config.yaml
image_size: 32
color_jitter: 0.2
layer_scale_init: 0.1
inner_norm: false
moe_every: 2
expert_mlp_ratio: 1
experts_per_token: 2
shared_expert: false
muon_scale: "match_rms_adamw"
grad_clip: 1.0
gradient_centralization: true
warmup_steps: 910
weight_decay: 0.03
Rows from expert 24 of block 9, named by matrix and row number. Rows with one number belong to one neuron. Each number is 50 + 10 x the weight over its row's rms, rounded and kept within 0 to 99. All counts start at 0.
# up: expert up (model.blocks.9.mlp.up, 32x192x192), inputs 48-95
# down: expert down (model.blocks.9.mlp.down, 32x192x192, transposed), outputs 48-95
up.79:37 44 51 67 43 44 56 48 24 43 38 62 38 67 43 49 45 50 47 59 45 67 31 56 50 57 66 67 74 46 51 41 42 49 39 47 55 64 44 40 51 52 52 56 74 50 37 58
down.79:66 28 35 31 60 50 62 58 52 52 46 40 37 50 39 32 41 43 51 57 23 42 49 40 59 46 74 61 57 36 54 50 56 68 59 64 50 48 49 43 51 47 54 67 57 45 36 47
up.80:54 54 59 30 63 57 53 54 60 53 44 55 47 58 46 32 42 52 55 56 53 48 57 54 38 47 44 43 41 52 51 52 38 63 49 43 55 54 52 59 66 40 50 58 50 53 57 51
down.80:42 47 57 46 65 66 59 46 54 50 46 61 49 60 37 45 50 55 50 45 61 42 53 54 56 39 31 56 64 46 57 60 53 49 44 51 44 57 27 55 38 43 54 67 45 46 38 36
up.81:66 64 56 44 44 65 31 72 55 54 40 51 43 56 50 52 65 52 57 44 26 46 50 66 54 44 61 43 57 52 47 57 62 35 44 36 56 47 54 52 51 63 46 37 49 45 45 62
down.81:53 50 46 54 48 58 51 27 46 50 46 51 50 65 54 35 62 51 47 53 58 77 67 68 52 55 51 50 27 62 60 64 49 48 45 51 51 60 70 58 29 54 48 52 46 47 46 58
up.82:49 41 63 65 55 36 38 49 54 71 43 48 48 68 57 44 52 59 51 60 55 58 65 71 38 53 53 45 33 58 49 49 54 57 39 49 80 55 32 47 28 47 50 66 36 40 62 48
down.82:39 73 38 78 45 35 70 50 46 47 30 43 52 42 43 49 59 33 43 40 57 46 63 37 56 57 11 53 57 52 55 45 48 44 54 55 42 45 50 60 56 45 66 46 45 62 65 34
up.83:51 53 56 57 66 51 37 47 44 63 48 40 61 40 42 46 50 51 40 52 73 59 38 44 61 63 50 53 29 57 53 57 61 42 52 27 39 39 47 46 53 44 52 77 43 53 51 44
down.83:29 25 49 48 43 28 49 30 50 45 43 68 45 65 61 50 40 63 38 59 23 61 45 33 44 45 58 42 53 74 38 43 46 49 42 63 43 50 54 44 60 54 64 63 61 48 46 39
up.84:31 54 52 60 49 48 55 34 66 40 47 67 34 39 51 53 63 50 62 39 52 20 61 47 51 49 61 66 60 59 30 57 35 58 54 63 41 63 44 58 39 40 37 50 64 77 32 48
down.84:58 31 48 56 47 70 59 52 51 51 61 55 40 40 60 31 49 67 46 39 30 39 61 48 45 42 49 40 42 59 58 38 46 55 27 46 69 37 60 70 54 51 47 41 64 52 48 44
up.85:53 53 37 48 57 57 55 52 33 44 44 27 57 37 44 52 47 56 36 49 48 47 58 44 50 65 45 56 53 47 55 54 58 64 52 51 46 56 52 49 36 47 66 52 55 50 46 58
down.85:61 49 42 44 48 33 62 69 43 49 31 56 42 64 50 65 52 42 55 58 46 46 50 56 49 49 51 54 58 47 66 44 51 45 48 59 56 48 53 55 46 45 48 54 52 51 45 52
up.86:49 54 45 56 51 70 71 40 31 48 66 49 56 47 54 54 48 48 59 24 42 45 39 42 28 53 50 37 59 48 45 36 71 41 47 49 45 32 49 56 54 44 43 42 49 34 41 53
down.86:41 66 43 58 54 72 55 57 50 51 59 45 42 38 53 27 57 60 52 43 64 66 57 50 55 67 56 58 54 46 47 52 50 43 56 49 56 68 51 61 55 40 50 47 35 61 23 53
up.87:54 44 49 49 61 52 62 70 63 40 76 58 58 47 30 55 34 34 53 36 47 53 58 74 42 48 38 60 46 38 46 30 47 46 50 68 50 62 47 56 67 52 57 37 41 57 70 53
down.87:51 56 50 37 49 60 54 38 50 44 60 45 58 33 44 67 63 57 50 62 38 45 38 43 70 59 37 47 46 46 37 55 45 58 51 45 33 41 63 63 82 43 45 49 39 48 37 51
up.88:68 46 69 50 50 48 56 36 53 65 65 47 46 62 47 66 64 63 47 55 50 42 63 66 43 50 52 36 52 46 48 58 56 54 45 53 76 51 68 48 45 48 48 65 41 44 51 58
down.88:26 71 51 53 51 58 53 61 51 49 51 47 51 52 43 59 54 43 47 74 51 37 32 60 50 69 44 51 57 66 60 50 54 57 51 44 42 69 41 44 43 47 64 54 53 49 45 62
up.89:68 34 30 58 66 66 64 59 50 45 48 42 36 49 60 30 49 61 48 59 65 52 59 48 38 56 64 62 69 50 51 53 49 64 48 55 58 56 51 65 64 50 55 56 47 61 47 39
down.89:44 34 57 71 48 41 58 47 54 44 44 68 41 48 64 52 55 51 53 58 49 70 68 48 52 60 61 46 50 66 69 64 55 46 34 61 42 46 42 72 79 52 41 42 54 43 44 42
up.90:42 64 40 43 43 53 50 44 31 38 54 59 49 40 64 51 65 64 51 46 57 36 50 48 72 50 68 63 68 53 64 60 59 27 49 60 62 55 56 53 40 45 52 37 49 54 54 70
down.90:82 62 48 55 44 52 55 39 48 54 72 54 65 53 60 41 42 54 41 68 60 34 42 55 48 34 41 49 73 40 39 46 49 62 54 51 35 34 59 57 55 53 47 55 49 50 54 66
up.91:75 61 47 42 46 68 32 57 44 47 40 44 60 48 54 55 57 48 65 52 45 60 57 54 53 28 55 73 57 59 70 40 51 45 42 45 44 55 45 37 45 38 54 53 50 41 60 36
down.91:29 36 41 58 52 44 37 46 53 49 25 32 36 55 40 49 53 27 51 50 29 52 51 42 34 53 60 49 40 41 51 48 44 52 58 47 56 77 58 50 45 62 50 46 62 54 82 57
up.92:53 44 47 47 45 59 54 55 77 48 57 57 51 49 44 59 45 41 37 54 19 48 57 42 59 53 58 50 46 54 44 52 42 61 43 68 54 34 51 56 47 47 70 41 34 53 48 44
down.92:57 32 50 47 55 21 38 51 56 55 56 46 54 55 52 34 51 47 46 58 39 51 67 29 54 61 48 48 51 35 33 69 51 56 59 64 52 42 60 52 50 39 59 46 44 35 46 52
up.93:31 43 47 54 48 48 44 50 53 55 27 34 55 60 47 55 52 37 41 33 38 71 66 33 49 60 44 44 28 47 53 59 47 52 61 53 52 66 48 37 40 51 56 83 34 49 67 38
down.93:48 57 53 60 52 41 48 52 45 39 25 60 46 53 59 64 46 36 48 55 53 65 38 47 49 65 60 40 52 47 55 59 49 37 34 39 48 40 58 34 55 62 35 50 59 63 49 50
up.94:57 43 56 26 51 52 52 35 66 46 53 31 68 60 48 53 56 52 48 48 70 47 56 59 33 39 52 50 31 43 57 37 55 42 54 52 56 33 68 51 52 59 62 60 33 57 59 57
down.94:68 66 54 59 52 59 51 61 53 49 55 59 51 52 50 55 56 49 48 57 61 53 28 53 50 39 47 39 39 48 55 58 37 58 65 34 40 59 25 67 57 55 60 48 64 63 60 56
up.95:29 54 44 22 43 38 43 40 47 34 42 36 36 63 40 62 43 41 45 34 51 53 53 53 53 32 49 61 50 59 49 37 49 37 53 44 41 54 51 65 48 54 70 55 45 52 45 54
down.95:65 43 34 52 51 45 52 48 44 56 39 45 48 71 47 53 60 66 47 51 36 43 35 60 46 26 48 57 52 71 43 60 51 59 65 49 37 48 53 58 42 42 46 46 14 53 64 61
up.96:44 64 49 62 44 46 58 61 42 52 25 57 49 51 49 59 62 40 51 59 15 79 60 67 59 51 48 46 35 60 59 50 38 62 61 49 65 45 51 39 50 49 44 44 39 66 34 67
down.96:44 59 66 57 49 71 48 61 47 53 43 45 57 41 63 51 51 58 55 55 51 68 75 65 72 47 35 47 52 47 49 52 49 40 47 58 80 58 43 27 51 51 38 55 78 39 46 56
up.97:48 52 58 51 66 46 48 65 49 43 44 63 48 51 50 54 60 52 47 55 35 56 50 42 58 42 49 53 63 49 34 61 61 66 39 71 35 43 53 51 22 56 43 53 41 49 53 52
down.97:37 61 55 44 54 23 43 39 62 53 54 73 58 42 55 38 43 46 47 57 53 58 28 52 47 50 53 53 63 56 45 42 54 53 53 61 70 45 52 40 28 46 53 55 55 56 48 44
up.98:64 55 73 56 36 55 57 60 45 41 39 36 67 40 48 51 51 49 31 62 34 37 42 42 57 46 49 41 48 45 53 41 29 47 47 41 50 60 64 45 52 59 52 45 48 49 59 55
down.98:37 65 53 47 45 42 45 50 54 51 45 39 54 41 62 27 60 28 59 58 59 53 33 42 46 45 41 57 46 46 34 45 50 49 25 43 52 41 71 44 53 54 58 43 35 43 74 51
up.99:52 61 43 50 48 67 37 43 46 46 34 68 40 60 55 45 50 58 46 27 48 45 58 74 45 41 48 44 56 37 51 52 62 33 70 35 50 43 43 57 46 42 35 42 60 47 61 51
down.99:53 56 55 49 47 57 52 49 55 45 63 35 47 53 48 64 47 63 48 33 62 51 65 55 59 67 44 60 33 43 52 44 50 41 62 54 51 37 54 56 62 42 48 52 46 45 53 60
up.100:61 50 58 27 37 57 42 55 48 47 41 44 24 39 41 48 53 52 46 30 45 44 61 43 43 48 59 59 52 54 54 44 61 47 49 47 51 51 55 59 53 58 58 58 52 70 73 55
down.100:52 38 46 38 45 67 56 56 56 52 36 55 41 46 47 40 45 47 45 46 48 32 46 37 60 58 46 45 53 44 55 64 52 55 48 41 52 51 39 50 59 54 50 51 57 42 61 73
up.101:60 67 66 31 49 70 44 60 37 62 53 46 53 51 46 53 49 52 60 39 52 58 45 56 44 37 53 46 62 39 70 58 54 55 54 58 43 53 47 53 53 36 46 49 38 67 55 44
down.101:65 67 53 59 53 67 54 61 43 37 43 64 58 49 40 64 46 36 60 64 50 66 39 43 56 59 50 52 42 33 52 53 54 60 72 69 36 44 59 55 66 53 59 50 51 55 60 44
up.102:49 60 54 35 56 40 71 53 39 35 55 54 41 39 56 37 47 55 50 51 62 46 45 29 59 59 34 46 48 66 45 51 41 58 65 60 53 35 58 53 39 35 43 51 37 63 29 48
down.102:65 30 48 44 55 42 54 66 44 54 53 47 64 52 44 40 48 63 51 61 73 46 26 41 41 49 51 52 58 56 40 44 48 56 24 32 55 45 57 37 49 42 51 43 40 39 54 55
up.103:51 75 62 39 49 47 46 51 61 49 50 63 50 63 43 54 61 46 57 28 40 34 54 71 49 53 54 56 41 45 51 39 46 65 57 52 54 39 44 76 56 32 45 49 36 55 72 55
down.103:52 53 53 43 44 54 69 39 50 50 49 31 54 68 47 66 54 52 36 58 49 59 50 51 64 46 56 53 66 38 48 51 43 59 28 46 52 58 43 48 52 48 53 39 34 56 73 46
up.104:39 50 59 53 43 61 57 45 45 51 45 43 43 45 49 53 53 53 63 41 56 44 51 64 71 54 64 37 45 57 45 49 54 57 59 51 60 54 49 41 46 57 37 48 51 37 51 43
down.104:64 48 58 67 45 42 46 51 48 51 67 51 36 63 63 47 58 31 51 52 55 52 73 43 47 33 64 67 35 51 66 55 47 53 60 50 58 37 60 58 47 54 46 49 45 54 54 48
up.105:52 53 55 74 48 48 34 54 58 61 57 53 60 61 41 68 45 56 51 43 62 39 54 44 38 51 38 43 68 52 32 57 58 44 52 41 44 49 52 53 49 39 53 48 39 48 40 53
down.105:36 59 36 43 46 43 53 44 47 48 30 55 46 31 78 37 46 47 38 55 72 45 52 64 47 64 51 39 38 48 69 46 42 60 66 65 53 50 66 77 45 41 52 40 57 53 43 37
up.106:25 50 51 55 56 39 57 56 24 55 42 50 55 35 36 53 59 60 47 74 48 59 60 37 67 43 42 32 64 35 52 44 43 44 60 40 59 43 52 45 49 47 56 46 47 38 49 74
down.106:72 39 50 56 54 41 45 44 57 56 55 12 53 60 44 39 43 35 44 48 56 56 52 72 47 43 55 47 24 47 41 42 55 47 58 50 39 26 40 47 25 53 43 58 37 53 48 52
up.107:51 48 64 50 54 37 56 48 52 52 43 41 60 51 54 53 49 37 66 69 30 50 62 44 73 46 41 55 51 50 48 25 69 65 57 42 54 57 65 39 44 42 59 49 62 52 37 39
down.107:56 64 55 47 44 55 43 41 53 50 53 43 49 41 40 29 41 62 63 34 56 43 30 55 45 47 51 62 50 40 39 55 39 63 54 49 61 54 51 33 32 48 62 46 26 43 52 53
up.108:65 55 56 59 82 56 62 60 49 48 71 64 53 62 60 39 59 54 57 25 58 40 41 58 36 41 31 50 57 51 43 40 52 70 53 42 61 46 47 37 46 45 52 48 47 38 59 48
down.108:29 62 48 44 51 72 43 41 49 57 50 36 49 34 48 64 41 63 42 58 48 59 37 50 62 55 46 48 54 38 49 49 52 47 43 57 38 61 39 59 75 46 56 50 53 53 41 50
up.109:63 59 48 52 61 55 45 44 40 59 40 61 29 59 60 70 61 37 53 46 31 51 54 55 40 47 54 46 56 29 53 49 67 55 52 76 62 69 51 49 57 56 57 45 58 37 43 54
down.109:63 73 48 55 60 51 49 47 46 54 39 54 51 50 52 38 55 42 33 51 61 42 58 48 65 62 50 50 40 54 47 32 58 52 44 51 58 52 62 60 60 47 53 68 56 41 45 72
up.110:43 38 59 40 52 41 56 53 51 58 43 54 43 62 21 65 45 61 42 56 51 47 43 60 49 61 62 55 48 37 51 41 55 47 52 52 54 51 41 54 37 47 65 47 59 51 67 55
down.110:33 74 40 37 46 44 61 43 44 42 45 42 44 52 37 56 49 44 54 35 42 48 53 40 60 51 55 42 52 46 44 55 49 51 51 49 30 71 31 61 70 45 41 50 34 54 60 46