{
  "image_size": 32,
  "color_jitter": 0.2,
  "drop_path": 0.15,
  "depths": [3, 6, 6],
  "muon_scale": "match_rms_adamw",
  "nesterov": false
}
Rows from block 8 of a small image classifier, named by matrix and row number. Rows with one number belong to one neuron. Each number is 500 + 25 x the weight over its row's rms, rounded and kept within 0 to 999. All counts start at 0. Numbers have three digits each. After the name is the row's rms in percent of the matrix's.
After each neuron's rows are labels from the 100 images, of 14976, where the neuron reaches its highest value: "top examples" is what is common among them; "peak at" is the part of the image that holds the peak. Only what is clearly more common there than usual is listed. The data: telescope images of galaxies (Galaxy Zoo DECaLS). In brackets: how many of the 100.
# fc1: MLP up (model.blocks.8.mlp.fc1.weight, 384x96), inputs 0-95
# fc2: MLP down (model.blocks.8.mlp.fc2.weight, 96x384, transposed), outputs 0-95

fc1.42 054:476498504489508472455462507494501477510472515501531517505483516547490495492494562501495510498526524476525520472481447468478503522539485448531508494491484469518468537532523507523467490530487518487490472443453491521475532478458517560546533518534487509519485493491513492505524481503489507510
fc2.42 064:467506494522511559499486541468496503494496457513486493503482472494553511546522507557464519474460515526477497449502520477480478551553493497519475515565490471516494509502525513514521520542512510518503473526478503528486496489481492480489478493485468477457510507498488449510505478520500464498
top examples: roundness: round (43)
peak at: bottom centre (69)

fc1.116 065:487493460511474482543494498489492513483490498489453484522541483487531519544508507457469527525509514497472530492482479510501500481452472503519549519509499512510546463486525491495478434514487504512467440533522505518458517534479489526473486533502542516529466489524523462511506523488520518525
fc2.116 074:470484540482523470510496478474507526519483498473487471466490510468510496496481465538531506493481454535496482507491480519508518459523509419497462505522488496440481480479484466490533515510531531496514528497524502503479478511485471508525466440502520523536496486514498498513479519506484427499
top examples: shape: featured or disk (61); spiral arms: yes (45)
peak at: bottom left (42)

fc1.355 064:547468496538500517462513472502437491502522524529507505509524524508521516497549517508500500563490532562519509478500536493456483505471517520518534493470524512477470515458482508516492462482529497441491488479466509500500517497451481489464496486503528550518473489501502507500508499473496475466
fc2.355 063:501496503478512473493543476515460472476497482529509516518484479499475486506490459518482514478519504559523527478497539499448488533544500514494534502506490572460546485495522510481485504489516504478513495486534534513460485494483514433446500480494489520521492484487460485481539487511504540522
top examples: edge-on disk: no (52); spiral arms: yes (45)
peak at: middle right (27)

fc1.299 109:462518503477480487482517514494467509499482527486521505511520495488505465515504513486477491492526495478460482493516515512491535532510510520488522482463466471533496564504492505465485528504540453584526495467465522506523492523485466540488496521494486505480525541512549500461476490490495437532
fc2.299 113:511549503489535533532486468492464471500518504446504531517495491525488501488497484499446521506466465512515516465491463459459523481464513475502517524499468527538491514482514513530476508484499532528469499461456505450497523519499526495441493515497526506499516537538476513514469522499538501474
top examples: roundness: cigar-shaped (30)
peak at: top left (35)

fc1.297 102:507515521502534522504497484501516501444483561443474491523498504539488498519537497530518503458497542514510542493519514507466478471519513545462482515537515510517487466494494484472471538499533463511471460502473468524479497523488490464474481471541500508454511506511527511498490449518494505533
fc2.297 109:512482518531529520481524485487493485476463521465521502523539459516477496531493479470500495476501501458484469509525520559512482481534481484531547473502500475510528500532505542499484526471486520497541492549476471464532520460472519524490496506516480519524480474485443485461470471527497486473
top examples: shape: featured or disk (62); edge-on disk: no (55); spiral arms: yes (46)
peak at: top left (48)

fc1.351 112:504499494468479468499519470486455533466545500489478478534513481502482506471511518485512529507525540536483498493530477527522539527502501486473507466471487518485516511465530488507453529532514490505519487528534504534499458497460477540523487489492476469469478508487544495435546526475500540501
fc2.351 108:495519512529482528566537531496451439507487512453470508501513494518531523493521503491511507506484521499486504540476444466496488533495496497494510500492496488501491524531516492488497530484507502516482492487553503492501485536458466507476491510490539526478503564492449476515446545516463496508
top examples: shape: featured or disk (64); spiral arms: yes (39)
peak at: top left (45)

fc1.165 062:495538512517470530471459511493487494491490495494478504491549500500478498492499515504524432506445477479495503494466521495485489500474467504537496560469509497491486480517503479561514477512512508547510467498467515533508463502488478514485514510508532456550522476510524502535547464485525549516
fc2.165 063:498467524505479548483479517512527461479526489538509473467492492494515525492503512514473496510542513510468526485492509496532490504509500435490507530472524473514529505485468484520499498516460478519505478470581511496533503534521492492554527498515504547539515441512530482508515494458519476515
top examples: shape: featured or disk (64); spiral arms: yes (39)
peak at: bottom left (35)

fc1.245 108:554477467517512524539493488502515521502528483528479529532457508489480546501542498513439531497524537469527493503458489485454474481487499507512454472492503508478540525536474474509475468564491478464480481486503468487481501473532505545491509519484517511495485536505506503486483476524502525502
fc2.245 117:522520480489468481514483463504536489480478486444504500491529431499510505492489525552534535518506555558496498462489495503520499516524493538503516455502511492521519483471511488489480533497524525461517492488519491512490487452521474522517499502487447502532509523498528513514499425502486475489
top examples: roundness: round (42)
peak at: top left (58)

fc1.248 096:509482557494527502470515510526504475458472485494485487490502467523518513435473502533506512500526539512508505486493491498471533480530521529460512491490449480522483509473505516481552512544487498517489464482519517498463462531480474474513506539532537570488476526496516499469465490484506514484
fc2.248 100:476546505556523477520449469506520469472526536477535523497517477490489507478521519529483540510491491488498509472526506531494545499509488538520502505499477526483515480485480499482542493483504486504534507484504479538484506511517490501527516476509498560515540496514439531433484451507479485466
top examples: shape: featured or disk (69)
peak at: top left (45); top right (32)

fc1.249 131:521491508470506507495481468529455504562511477509473536567510465521532544500473486492511480514490535519475480531489530499504531473502538513537464492470524488490477481498469490479528505503478495493507505518552476515494467484489517495475513491495522490451517523492557510462501503509462490440
fc2.249 123:452482498518470507584518477459487489503455498522469522476507515495492525534481523550477504505476515509524552488512470456489484452519514505480492506515471474510506505529519504521537500470477519532476470473516521465480489495484478467481504484460525526473524542506473503500523540487525513508
top examples: shape: featured or disk (66); edge-on disk: yes (25)
peak at: bottom left (48)

fc1.31 080:496518516516494466536482461494507472520502526502483444502496488490506503513516480472519495510455499479511506503484468498541503496510440507531476519492541561484500496511476510491509500528527497484506472540478565506454484497492463518439536520540494487516477454550517480508509501467521501530
fc2.31 087:463489528442468500489499501489517493469479490524491514468496523525518537524541503471544470505483495530458497514486443531504516547523507482498451477536517478518535495464498513531517531506482524501476497522519516474511475526475504519496491465512486492509450475467530508539474542498478503547
top examples: shape: featured or disk (69); edge-on disk: no (61); spiral arms: yes (52)
peak at: bottom right (40)

fc1.381 086:455507463493471548521494496496468484502463544526506495533537501481503497486490515496490508493473479505531485499491524469527528517514532481488459517511534501508497501471460502469510509559545509517492495508508525462445498541473513488515509512503556523490483506451506526501464527477530457451
fc2.381 091:471481497480490465467500498492536522501536500549500512486498514432498501496525488534534496468537495509561557463464511493494510509474525464507512493471472468479500478520519537515482504502520471530470496504529548496509465527513548474512529518506505518490485511507530505506545470534504490541
top examples: spiral arms: yes (39)
peak at: bottom left (49)

fc1.38 072:436480520538461493473433470497471430518504495538487495507527494499513474477516524475506519476503498536528493481467477491492499541525489521503500520520567476485549512507497531476530508525497509519487539494499504532500493486462460530507499487518498515540496477512484492493492453492489533507
fc2.38 080:504514496477510494506534495515512531471519506467494513524519511531512502469496530455497489558499493508475493500516477450514460535533460531519458471528565490469546518486522460506504486556495474507501482488483482496514525528462531484524488494488482483497506490502526451544506529550488484503
top examples: spiral arms: yes (44)
peak at: top left (40)

fc1.257 123:546510470511505454484470506461509521520469502525484518485494506517445491480464511510521466508532493486529487536503525490450514522543473474491517476442510483529483471479536504480490491463513533473474479496491495500518508531502502470506478533538538565484539487537531499493487518483531513495
fc2.257 120:488519485493469499511497483516494514525494500492523560520521497519487498530507474517548530488493502518479544493455492489480487480526464479493546505507470502527441522542494472492527478561521514492500510481469467549478477548504485492522518502516537470547534498526516489475477533529539510520
top examples: roundness: cigar-shaped (27)
peak at: top right (43)

fc1.75 120:474533493528523524513505530521474470463498465519504489513502466454553497501503463452429516515510487505487507491476486518515527526536491487518452464470501463545501483528526536516513515525490458488498474484463493524500490492553531478523476506535525497511494495497469508513529521501516461515
fc2.75 126:513517492500516488509464508525500462511496500470466494546471516484507510483489482511511496517481547475490488468522517458503527509544505516507572509517528513515487455449482527491553475519507495548540521444474536499465516567530495483493516491495478513487488477504501516508469470531490502486
top examples: roundness: round (54)
peak at: top left (81)

fc1.215 131:482498471482525516502473464481501525471459520498540530519530565527502526494461510522517493512504462549494529485482510499510538468474491483482529486515473486487475470440504482509512486536507503477496505515493528479490511521487460488513457514526468490525530488562557473495519506472500465515
fc2.215 126:493464520522511460463506508439504512510502494460536473490503542502511472492488459491513466482526504469476467507493504526517486520523507440484559505507544533485477531513491478532534508490499481440476521482501477500542517477503509505491488491510497535504524499492450513536548532494475525520
top examples: shape: featured or disk (75); edge-on disk: no (63); spiral arms: yes (52)
peak at: bottom left (44)

fc1.269 135:469471531481525491528539472507504525514481540474522480558513512498457485461470521492484527531534502446510504487453503504489509525502514428480519490461493487482510490472507547494493504469504506528501519447502458514492490513506485491445505539484500541501511536507531489522503502489505505543
fc2.269 126:489600532483504513525501525517513507524490499491500492512496471505516521523523520475480495499489468513525537455502485485467529528471487449521514509507495541495498488486502535531509501544486519461475502485514493512478465542517497488555515478539508519548505464498522521535473502521536467494
top examples: roundness: cigar-shaped (35)
peak at: top left (39); top right (32)

fc1.241 123:493505468510539506493515470505516457498534511455473498512536505500559475469551513528431516482515508482503459494530491497517532472548520465536505493501512462445481507450477508491532531507534492505544481482511486487507490472471487476479510520527486502517487519521533500494493524469520488499
fc2.241 132:525550504526528467501481484515531454499487519474510525481484559501523524508451530489498505501458466466504513512533493500503507491502528514506507498499478489525523509486516515471508520517483505503498516510522524474484483550478498508583525505503492561514449465473520496478509511541503443468
top examples: roundness: cigar-shaped (29)
peak at: top left (74)

fc1.218 148:518479520522449492483483487488500484505491491518507473507509479537508499454549531478480534522498504526488472543494498556516544461482491472493527502478494465505472524514527490468459517537485500510501533502546501497516489452475521522468478556519505512496520500534523448500448510470475516495
fc2.218 137:494516507504540452583495478457473499480498464528514518536508523544541521506501498472507493480493450485486496521517499484501470494525498492504536513509469499532448491520505523503516501521536540526469488481515476501508512508464491506576484501511506485523542465530493473492466495502483526522
top examples: roundness: cigar-shaped (27)
peak at: top left (51)

fc1.341 102:477510460463501474462436515522513480492547493528490486518482474463487545485498485498541499519507529499515486481493472487547503510502480502521518482478490506472496475444525502519494472508502467517534528530492498539509496512493511550468523506547489502520508460467500483485512571547506471493
fc2.341 098:515497516492503494517464542483491497476537497512517489456477510477470456479546506466540538487485497501501470530510479494510499499491485505485508538455473508518516490508526493516479463434483492513512477489498457532526544503515516538563488484532511494519457532558531515468496505491506484465
top examples: spiral arms: yes (43)
peak at: bottom left (40)

fc1.142 164:521508509461474509501442504466539500499498512528484493531509484523505527526487538505503521494518501526521470465450545476455541528493492512488473520473483444490501513504537517509488539456553486497489496548529513496484473529525520508508492461531451481474525487503502487459486464499486510514
fc2.142 153:509465508477509523475459479522510506497466482508498509487499505499508489504505447538472513501539491478508461550491488515474514502497511504479480488509518451533472496573490458542532460510523498465497523548472469519496512486517499578509486489470453485484505476494522493520489523514457498498
top examples: shape: featured or disk (62); edge-on disk: no (57); spiral arms: yes (49)
peak at: top left (66)

fc1.364 106:535490485494525480529476508469494499492503499499481486542537500494485481503491514503482517493453520498468557469505540462517534519517504458456527528473495484467465473455530527509508520547540552495507501489505506498519494513480467514497454499524445500497499446547504470489508511510509507542
fc2.364 110:525478514476490478464449504500520486483527494507478491440483550460526512478530466501489475526497536498475452525492468495493481499535473493533491500516546460508489531480521513476491474510526532437489490464543490502519524492518549490501497509483490511503527443504515497506464491520511526466
top examples: shape: featured or disk (66); edge-on disk: no (57); spiral arms: yes (51)
peak at: bottom right (37); bottom left (32)

fc1.184 095:530487564509483474494556463492480495515480519485474483499495504484471470550535536497472490505471502516473504480470491461498534481531500511535541466523467505486541526462500472482504456486472471519493526512494486475470511528508499527510495532482528505502530491546514486500549506463529463512
fc2.184 094:466487534461499493479482492504516505572529478482500472502520463475479545472493503505508498498504478488535506556514496499503488508543473467515483499499467515467499481495479492463510518527529567428478516479498488525473469498500489520488460512487492547508494539500514542503531509479476462497
top examples: shape: featured or disk (70); edge-on disk: no (58); spiral arms: yes (43)
peak at: top right (33)

fc1.166 087:490507502509530466506539545505481485529475523508492472501474508493577490516512536492527499485520480507487435513485499546488523506521501474454457520478478519513514533525525503517535479493463485504560444485473485478503508442500481490502531515485498478502524526476501468517481467513503486519
fc2.166 077:537535514471511475544505500497506493505537527547493492507497516543550493547497549513485496495514473471487488492499454498515459511507502507514516498449446506522516527489513508491477451474487485444492502513533495495486538533538504494481476522478496483531498519524500497520475466448494529451
top examples: roundness: cigar-shaped (27)
peak at: top left (34)

fc1.72 082:471503534449520470503462502508465518549460462472523483493508483532513507504521464528495488472468486500477534459519486485515510569509502504497501477485507471502511502529500518506493501528467503539490517512443527470536464537478490506525475526483469544502510541533482531511506487530509493466
fc2.72 093:478518517527512525530552533481476564521490543503487492533491488531545463489506552493495498508479524486479473485536481491513446502510530511513465532491462508523529501482494515546469489530492525508473502471466500472491479466486536507481526486520484529515537489546485495514458523504477521492
top examples: edge-on disk: no (51)
peak at: top right (46)

fc1.323 082:504504489540504491474514461496488504559512510494496489467463492497537462479512538509547547473472479484530495486489513505514521524481486516455485488508485500511469478468491524515499522473541491504494467491473511503545506508530479536480468548575496501495527485456569495479500488507480492491
fc2.323 092:527507493483538469510525512504505532516535461471489508495502468513514536472506511503500505525493465467481523470471497534458481512425490538500511499513509502529517554528518512472459512487482515456506478509499485544535516473523458512489478478504569480527501510543481497495513482491454490492
top examples: roundness: cigar-shaped (25)
peak at: top left (38)

fc1.98 130:524522510513475499433497446527500563465547502474466467500508466504520524507510480497516491480477473487518482467503490501528511566518508559476463495488465508537495509489496503476500546502514511510511511498496515521473505525452502485468519508521491482521520528499524486477476445486512506539
fc2.98 127:503553502476490506495509458486468497502496513481507515484475522509486458505508539499513501494510478508499498459523501542532544510529483469518518507458481484544478549523536516493499537508494496559510481531521562498505477461491515519518528486477493499496502425507546510516461513519515527470
top examples: shape: featured or disk (69); edge-on disk: no (61); spiral arms: yes (53)
peak at: top left (76)

fc1.40 093:487490496483484532508476568511463496457493515463481459523494502481534487518502511493492501522499503480518492451524474532483492485458501524515528523520519454482465493525519528518502513497546520497509503524501470533491526451492483509449550485461499508494524471522569483489523468515488528484
fc2.40 093:433438516488489520456495502465534520476472480521482508520494488532505488491479494501508483502487508468493483504502521510523539474533456499523515557460525471542511450515482440502485491436489471488510495511523470452517501491513486510489489494517510515511537541489517503516541506484502511498
top examples: spiral arms: yes (39)
peak at: bottom right (35)

fc1.159 140:451520523496531472463529471473529512475512495514456474503510536540512545511462540503533499513514522474511526501504506507499514519519508501516480505506435499461495477510479497450520480508492489491492473443532504521490455526495501519529506526490459546488479476495544516526527484507501490445
fc2.159 140:474495534537507512470467479503483516521496503505513539604484502469469507483490522506536526465468504504459527489473486467454530487517488523511453519508464518494468455495459506548529518514509489516501499481508484520514526473502448468481517521491500488483526511487507513472494502533503498506
top examples: shape: featured or disk (63); edge-on disk: no (57); spiral arms: yes (46)
peak at: top right (36)

fc1.94 117:524482522487508495465450489504478498497483549457507493503496449494527478515468469532495465469466451503508493511525534503560535498513479490517511506565546527503488530486521493468487481550496499480488507489460503507523468492502507513481497486523454494496549481526506532475520479487526511536
fc2.94 125:498504506488504526477508510488453497545511500479446473497493472498555460488528516456537479485479498533523533502532503490541528527500482488502453504481506477532523483519479535499558510519521556499503514491486459472533511449480500507511519476511499523494466459506540520522490506489465498534
top examples: spiral arms: yes (39)
peak at: bottom left (36)

fc1.138 079:481558492447506485504492482491506452538467529522535535527513516510493524517487496494469473512497497483500525543535505519538550523497490500529460521499489504488499517521532528469476521508506493501488501499507476465502471500446528480460449511491499530507443544494524470472520509467483490465
fc2.138 089:526512492475527516482472508503516542530498484465498504548540487501497485498499472515499478490490522506550507444449459499484519513477500578510511524477488484478510469536495530495529452499488521534499500508518477508543456485515507500481509532478570520516475496520540493492505486486510478533
top examples: shape: featured or disk (72); edge-on disk: no (54); spiral arms: yes (39)
peak at: middle left (35)

fc1.227 102:443495537494518534520471481533476504485467513472487511526479455515490492472503467491536507501485511499495503524489544511503499499537488534529473486460510546523532496522551498484472512516464457535485468511505515527505454547480476495501462521494487484499537485436521487505509473486514538510
fc2.227 105:538491523489517524518502492500500551487511500465500519469475472482472494519490542507486508510460535541512552504503538465463485497485474461487486489480467544474562536530487559517498515544515508531479522490500491450501495539512473526465496501481482495532523487497495527536502500515493462502
top examples: spiral arms: yes (40)
peak at: bottom right (36)

fc1.232 096:546520519487489559482469485457534489474437554497492520501532479472513461481477512506473489538505489480503469472500522446528493514517474517526527498492515488480539512510499500478507539503504473492478446528493508522472510529468483501456501488536520488479519493521542489514506484504550488522
fc2.232 093:533470488466498519470487527510489425476523504505521510505495513501510485488472477506508493461520446538504525509483537503493502483550488433514550479501481525488538450530515497518498534518449533514494501508462494490501472452517482517458475501493470496523503489472541485492523507517496516504
top examples: shape: featured or disk (77); edge-on disk: no (57); spiral arms: yes (51)
peak at: top left (42)